Weights of a small sound classifier.
Model: arch tc_resnet, norm batchnorm, activation silu, depths [2, 3, 3].
Training: soap at rate 0.0017, 11000 steps, batches of 64.
Data: trained on synthesized solo parts of chorales (CocoChorales), 39062 training examples, 18.0 epochs.
Rows from block 5 of a small sound classifier, named by matrix and row number. Rows with one number belong to one channel. Each number is 50 + 15 x the weight over its row's rms, rounded and kept within 0 to 99. All counts start at 0.
Before each channel's rows are labels from the 100 clips, of 14976, where the channel reaches its highest value: "lies over" is the class under the peak; "top examples" is what is common among them. Only what is clearly more common there than usual is listed. The data: synthesized solo parts of chorales (CocoChorales).
# convs0: first width-7 conv, stride 2 (model.blocks.5.convs.0.weight, 96x96x7, each kernel summed), inputs 0-95
# convs1: second width-7 conv (model.blocks.5.convs.1.weight, 96x96x7, transposed, each kernel summed), outputs 0-95

lies over: D#4
top examples: saxophone; note D#4; note F#4; note F4
convs0.43:39 50 43 47 47 86 70 27 59 65 41 88 65 61 63 09 48 58 68 34 62 58 50 74 46 57 70 40 63 48 42 73 40 54 56 56 67 45 32 43 61 34 63 54 68 74 63 48 23 80 61 48 46 60 42 43 42 41 56 68 69 51 56 39 46 72 54 44 47 29 84 42 75 50 51 30 40 63 63 59 58 69 42 53 58 56 64 31 61 15 45 48 37 51 56 71
convs1.43:18 18 60 46 36 32 31 62 59 41 56 70 50 46 45 37 46 59 33 53 42 43 59 44 07 68 33 34 60 59 35 31 56 45 36 54 47 40 69 64 55 39 46 60 40 60 35 31 33 49 50 56 25 40 37 42 21 27 38 58 59 64 44 26 64 40 54 56 64 32 54 44 44 47 29 88 21 48 29 06 34 42 59 59 58 55 35 40 56 38 37 45 36 64 38 43

lies over: E5
top examples: violin; note E5
convs0.65:26 58 39 44 58 62 34 61 61 39 46 52 38 66 66 49 65 44 66 53 34 45 53 44 44 50 43 36 61 59 62 52 28 23 74 39 32 33 18 33 40 55 48 80 28 45 61 67 41 63 73 34 58 48 78 50 38 43 65 55 99 44 63 44 30 50 42 58 81 32 61 52 63 67 73 44 40 64 60 40 61 43 68 37 28 56 76 34 50 58 51 71 56 73 60 42
convs1.65:49 48 48 53 54 54 60 43 53 42 58 35 71 38 71 56 54 73 31 59 44 78 36 50 23 37 53 35 51 46 37 45 35 63 53 47 24 38 76 64 45 54 33 66 60 68 41 06 63 55 43 22 44 44 54 40 34 35 44 55 99 30 29 43 50 54 53 45 55 39 17 56 45 29 33 53 25 53 71 36 40 49 61 59 21 49 25 67 53 38 49 26 41 38 49 36

lies over: A#3
top examples: bassoon; note A#3; note C4; note G#3
convs0.38:61 53 55 45 53 69 41 59 65 69 69 49 68 68 58 53 61 29 24 39 57 21 30 22 47 25 21 61 26 49 52 38 57 47 45 63 51 38 69 62 46 48 38 44 48 65 43 68 68 35 37 42 66 41 64 32 52 77 27 28 54 32 53 49 42 46 28 27 27 59 42 57 23 68 61 46 63 43 44 41 49 63 29 29 39 45 66 56 59 51 45 69 11 59 41 17
convs1.38:46 20 47 54 32 50 28 70 65 50 56 46 22 66 38 47 51 37 42 50 38 49 68 61 41 32 46 35 48 58 39 67 55 50 54 43 51 39 61 61 37 33 61 45 36 50 58 30 32 64 37 67 59 48 51 30 75 00 50 53 50 57 27 51 64 55 31 44 68 47 61 97 46 48 65 55 62 67 27 15 56 50 41 41 37 53 82 53 45 39 33 46 53 67 55 52

lies over: D#4
top examples: saxophone; note D#4; note F4; note G4
convs0.1:34 47 64 49 66 70 50 35 40 44 48 51 53 47 35 76 50 51 50 35 30 42 57 59 71 64 46 36 72 72 48 39 47 08 80 48 57 35 72 39 74 49 67 70 39 33 42 39 49 49 42 39 74 36 69 43 57 37 69 46 72 47 41 20 62 32 46 79 71 50 65 65 47 27 67 54 15 43 65 24 67 34 51 35 64 28 61 42 67 46 62 68 56 54 45 52
convs1.1:80 36 37 33 34 32 46 48 58 59 42 40 29 51 47 60 39 50 36 32 46 50 06 45 38 46 56 44 48 60 42 55 27 44 66 37 36 26 30 25 46 43 23 36 52 65 57 33 70 57 35 56 50 52 43 32 21 53 25 39 53 30 62 58 45 57 35 34 02 33 51 28 38 38 46 39 42 75 56 59 52 24 30 32 46 37 50 42 28 49 39 52 57 41 33 29

lies over: E4
top examples: viola; note E4; note F#4; note F4
convs0.91:46 40 63 69 51 39 51 68 46 30 64 52 49 57 49 32 47 56 65 38 51 71 37 64 08 80 49 42 47 40 24 61 50 55 32 56 66 42 32 26 48 61 44 22 58 63 55 29 47 80 78 57 52 46 37 51 45 40 52 43 69 44 44 56 36 59 58 69 83 42 44 49 43 43 51 47 53 41 40 64 56 31 79 40 48 64 51 41 71 55 00 33 32 46 47 43
convs1.91:48 35 45 36 34 42 26 55 27 37 27 59 34 38 45 25 45 50 37 42 36 51 25 58 76 40 32 38 58 52 42 55 32 48 49 49 24 46 72 61 34 40 32 22 22 27 61 54 61 54 48 63 77 51 53 62 51 32 23 52 53 58 42 45 37 60 45 50 51 46 20 08 36 61 66 34 61 55 34 54 43 39 15 48 69 46 45 57 39 41 57 83 57 39 50 23

lies over: D#4
top examples: cello; note C#4; note D4; note D#4
convs0.34:43 56 47 41 34 69 40 74 34 32 70 42 54 51 54 40 49 63 30 30 43 79 46 44 70 69 50 37 59 53 47 37 46 47 71 64 37 45 60 41 41 62 54 64 51 27 36 57 65 37 53 46 64 71 70 41 43 48 31 86 49 18 22 78 51 45 46 74 85 54 27 48 15 41 56 48 36 70 69 79 53 46 63 27 55 60 51 42 45 61 26 56 51 28 59 42
convs1.34:64 30 50 55 65 55 57 46 35 41 40 44 43 52 40 64 38 47 56 46 40 11 39 24 37 34 68 29 52 38 33 21 48 43 76 62 23 57 28 43 28 56 47 67 39 60 46 45 55 62 54 38 53 20 34 44 45 64 50 34 35 69 23 53 63 58 51 35 56 64 42 29 51 28 62 32 53 51 54 73 70 33 46 17 57 35 35 58 29 33 48 72 22 41 80 41

lies over: E5
top examples: violin; note E5; note F#5
convs0.8:21 67 48 28 07 77 32 77 57 29 34 47 38 58 43 26 54 52 64 68 46 54 41 27 48 76 69 37 31 48 51 54 47 28 44 58 53 44 49 58 61 36 54 55 63 57 41 57 49 51 37 42 19 48 60 39 65 39 59 66 45 45 49 69 68 12 61 50 49 32 42 58 47 52 35 61 43 67 26 48 35 27 50 38 30 33 53 46 67 38 27 41 32 61 37 17
convs1.8:67 29 35 04 49 78 38 58 44 70 71 47 55 88 39 60 44 44 35 74 51 53 52 42 66 43 32 41 57 66 45 64 52 54 61 78 10 61 37 26 51 34 40 51 86 59 61 19 57 44 48 39 46 53 33 54 61 58 24 52 39 52 49 65 48 67 54 64 46 38 50 51 26 50 44 49 46 55 49 70 26 53 55 38 37 52 53 52 44 71 40 44 76 35 70 69

lies over: E5
top examples: flute; note E5; note D5
convs0.24:39 49 34 44 71 44 49 73 34 54 35 58 30 42 33 49 55 38 49 61 30 52 28 46 51 66 67 40 48 41 78 29 44 41 56 48 22 61 55 45 44 52 54 09 42 67 38 37 42 57 52 52 61 48 56 49 62 52 45 83 44 63 80 69 39 45 44 79 86 46 59 56 32 57 52 80 47 00 32 59 71 46 60 44 40 42 59 46 56 57 52 32 60 46 36 69
convs1.24:47 41 39 45 49 43 44 61 52 35 49 59 68 33 56 54 58 65 50 47 68 22 46 64 58 61 58 42 58 30 62 23 57 57 27 33 39 59 68 78 60 42 33 32 41 61 79 35 36 49 34 44 30 31 73 58 44 47 19 79 64 19 53 35 20 18 26 46 39 32 56 30 46 48 53 25 41 40 55 41 43 57 34 53 49 35 53 21 45 75 34 48 61 32 38 65

lies over: E4; G4
top examples: viola; note G4; note E4; note F4
convs0.88:23 35 56 53 42 58 64 50 42 31 53 46 40 72 66 17 70 73 51 53 55 63 50 48 37 57 71 42 20 51 30 60 31 71 60 40 58 73 12 35 77 36 53 66 31 50 52 43 18 72 66 56 50 49 56 50 60 33 62 35 60 48 59 67 53 46 66 20 49 57 21 63 52 65 54 41 37 92 36 56 63 26 53 41 43 54 48 72 47 58 35 46 53 56 33 51
convs1.88:47 28 44 59 27 61 25 40 35 35 46 68 43 22 62 34 67 62 55 60 43 60 46 24 29 64 44 49 61 58 40 55 47 48 28 62 29 49 37 40 34 27 58 41 45 45 74 63 23 38 49 29 47 44 24 53 59 42 34 31 50 41 20 36 37 45 56 56 20 37 21 21 36 50 48 41 47 11 52 38 44 42 40 36 39 23 34 36 41 40 37 68 53 46 27 63

lies over: D#4
top examples: clarinet; note D#4; note C5
convs0.6:64 38 72 42 37 53 56 57 37 37 58 62 29 74 23 20 44 36 49 46 58 24 41 43 32 39 64 61 77 71 85 53 46 61 48 82 45 58 35 60 53 48 52 40 38 55 47 69 35 43 37 42 57 85 58 57 59 46 53 54 41 55 71 12 65 27 53 37 30 68 42 72 37 44 48 66 34 24 43 48 48 43 41 38 75 51 50 56 26 61 66 79 40 63 40 51
convs1.6:63 49 25 47 14 62 37 46 74 30 36 50 41 33 39 44 70 44 37 50 41 59 37 55 54 57 45 51 45 36 55 51 35 33 46 52 59 52 27 29 20 25 42 40 48 50 48 42 47 50 40 39 51 45 55 24 79 54 36 40 66 33 50 26 07 55 24 55 15 28 49 52 48 37 52 76 36 53 51 75 35 49 48 21 25 54 47 40 21 36 47 38 46 30 41 44

lies over: D4
top examples: viola; note D4; note G4
convs0.29:46 69 50 47 44 77 47 44 17 54 88 74 44 66 28 59 74 73 65 22 46 39 60 48 66 39 48 30 63 51 65 62 45 56 71 44 47 52 44 67 78 78 69 36 33 74 42 46 29 44 65 62 74 46 52 61 42 62 65 72 77 64 57 39 40 42 61 46 40 67 57 42 65 41 51 63 61 41 80 54 65 72 62 64 57 63 51 56 30 28 53 45 50 72 59 62
convs1.29:51 27 49 33 42 52 51 55 45 40 41 41 64 39 39 20 45 45 42 26 55 40 53 48 38 50 46 64 52 53 48 44 47 45 40 43 21 75 48 62 33 21 60 41 33 50 52 26 38 24 29 33 36 32 27 38 42 24 34 47 30 35 10 37 43 22 47 50 37 28 63 37 80 44 23 60 39 32 31 29 38 57 64 51 27 30 51 39 34 42 36 38 47 32 29 47

lies over: E5; D#5
top examples: flute; note D#5; note E5; note D5
convs0.16:47 52 62 44 28 67 41 65 42 41 38 49 56 30 31 48 43 49 37 54 56 48 40 72 37 64 53 67 48 05 30 56 60 42 44 68 66 71 60 74 75 26 39 14 55 69 48 40 43 45 20 49 59 48 63 66 58 54 51 48 68 32 38 25 32 56 74 52 27 52 57 35 40 34 70 39 42 52 31 53 44 42 81 52 58 56 62 51 25 32 63 46 40 11 60 44
convs1.16:56 35 39 37 24 56 36 44 39 38 29 47 16 54 56 70 30 49 43 39 38 58 36 55 46 50 24 38 37 27 44 39 48 26 36 54 43 45 49 65 62 42 47 46 60 35 37 36 59 36 61 81 37 24 50 18 32 32 31 25 39 46 55 52 52 52 68 28 23 60 44 54 50 78 32 64 68 56 27 44 58 43 45 54 56 76 25 59 28 46 38 57 18 46 50 25

lies over: D4; D#4
top examples: cello; note D4; note D#4; note C#4
convs0.22:77 78 48 47 71 31 54 55 51 42 67 49 60 32 41 48 66 50 32 66 35 34 37 34 52 37 33 37 65 39 69 55 30 60 40 44 41 40 71 50 28 48 54 46 59 54 38 76 46 64 59 39 38 22 33 28 59 56 50 14 31 81 25 77 53 32 53 59 51 49 56 73 26 24 55 67 62 60 60 50 62 47 38 54 52 43 57 39 36 63 46 74 85 42 45 77
convs1.22:34 55 50 36 57 30 63 71 29 41 47 40 60 67 51 56 51 43 42 46 40 31 29 26 12 40 34 49 54 17 68 30 45 52 62 51 61 43 57 29 41 35 64 43 45 52 33 06 77 43 48 46 33 78 21 50 37 49 28 36 27 70 52 53 29 48 08 46 50 42 59 54 34 72 55 44 32 45 36 29 52 42 37 34 51 42 62 52 46 35 41 39 56 58 41 38

lies over: E4
top examples: horn; note E4; note G4; note A4
convs0.44:65 70 31 33 45 31 44 56 31 43 51 28 99 28 40 31 48 52 47 63 60 58 49 62 46 42 50 46 58 57 58 23 43 62 57 50 31 39 32 72 66 44 49 41 37 60 37 54 48 69 61 50 41 39 34 34 48 41 71 55 58 60 43 72 37 39 70 48 46 58 33 61 42 44 45 38 74 45 47 51 24 40 60 84 77 55 22 46 52 52 30 51 21 21 51 65
convs1.44:47 51 44 23 26 67 51 71 15 41 55 53 49 44 43 40 60 41 40 45 69 31 50 28 85 79 86 61 68 63 76 55 61 47 55 67 51 82 67 36 39 33 48 37 50 35 51 45 37 38 58 53 48 63 47 54 19 51 40 39 34 49 45 49 21 49 64 64 44 61 36 20 40 39 52 41 36 40 62 64 60 73 55 62 41 45 54 22 15 59 65 38 55 46 37 53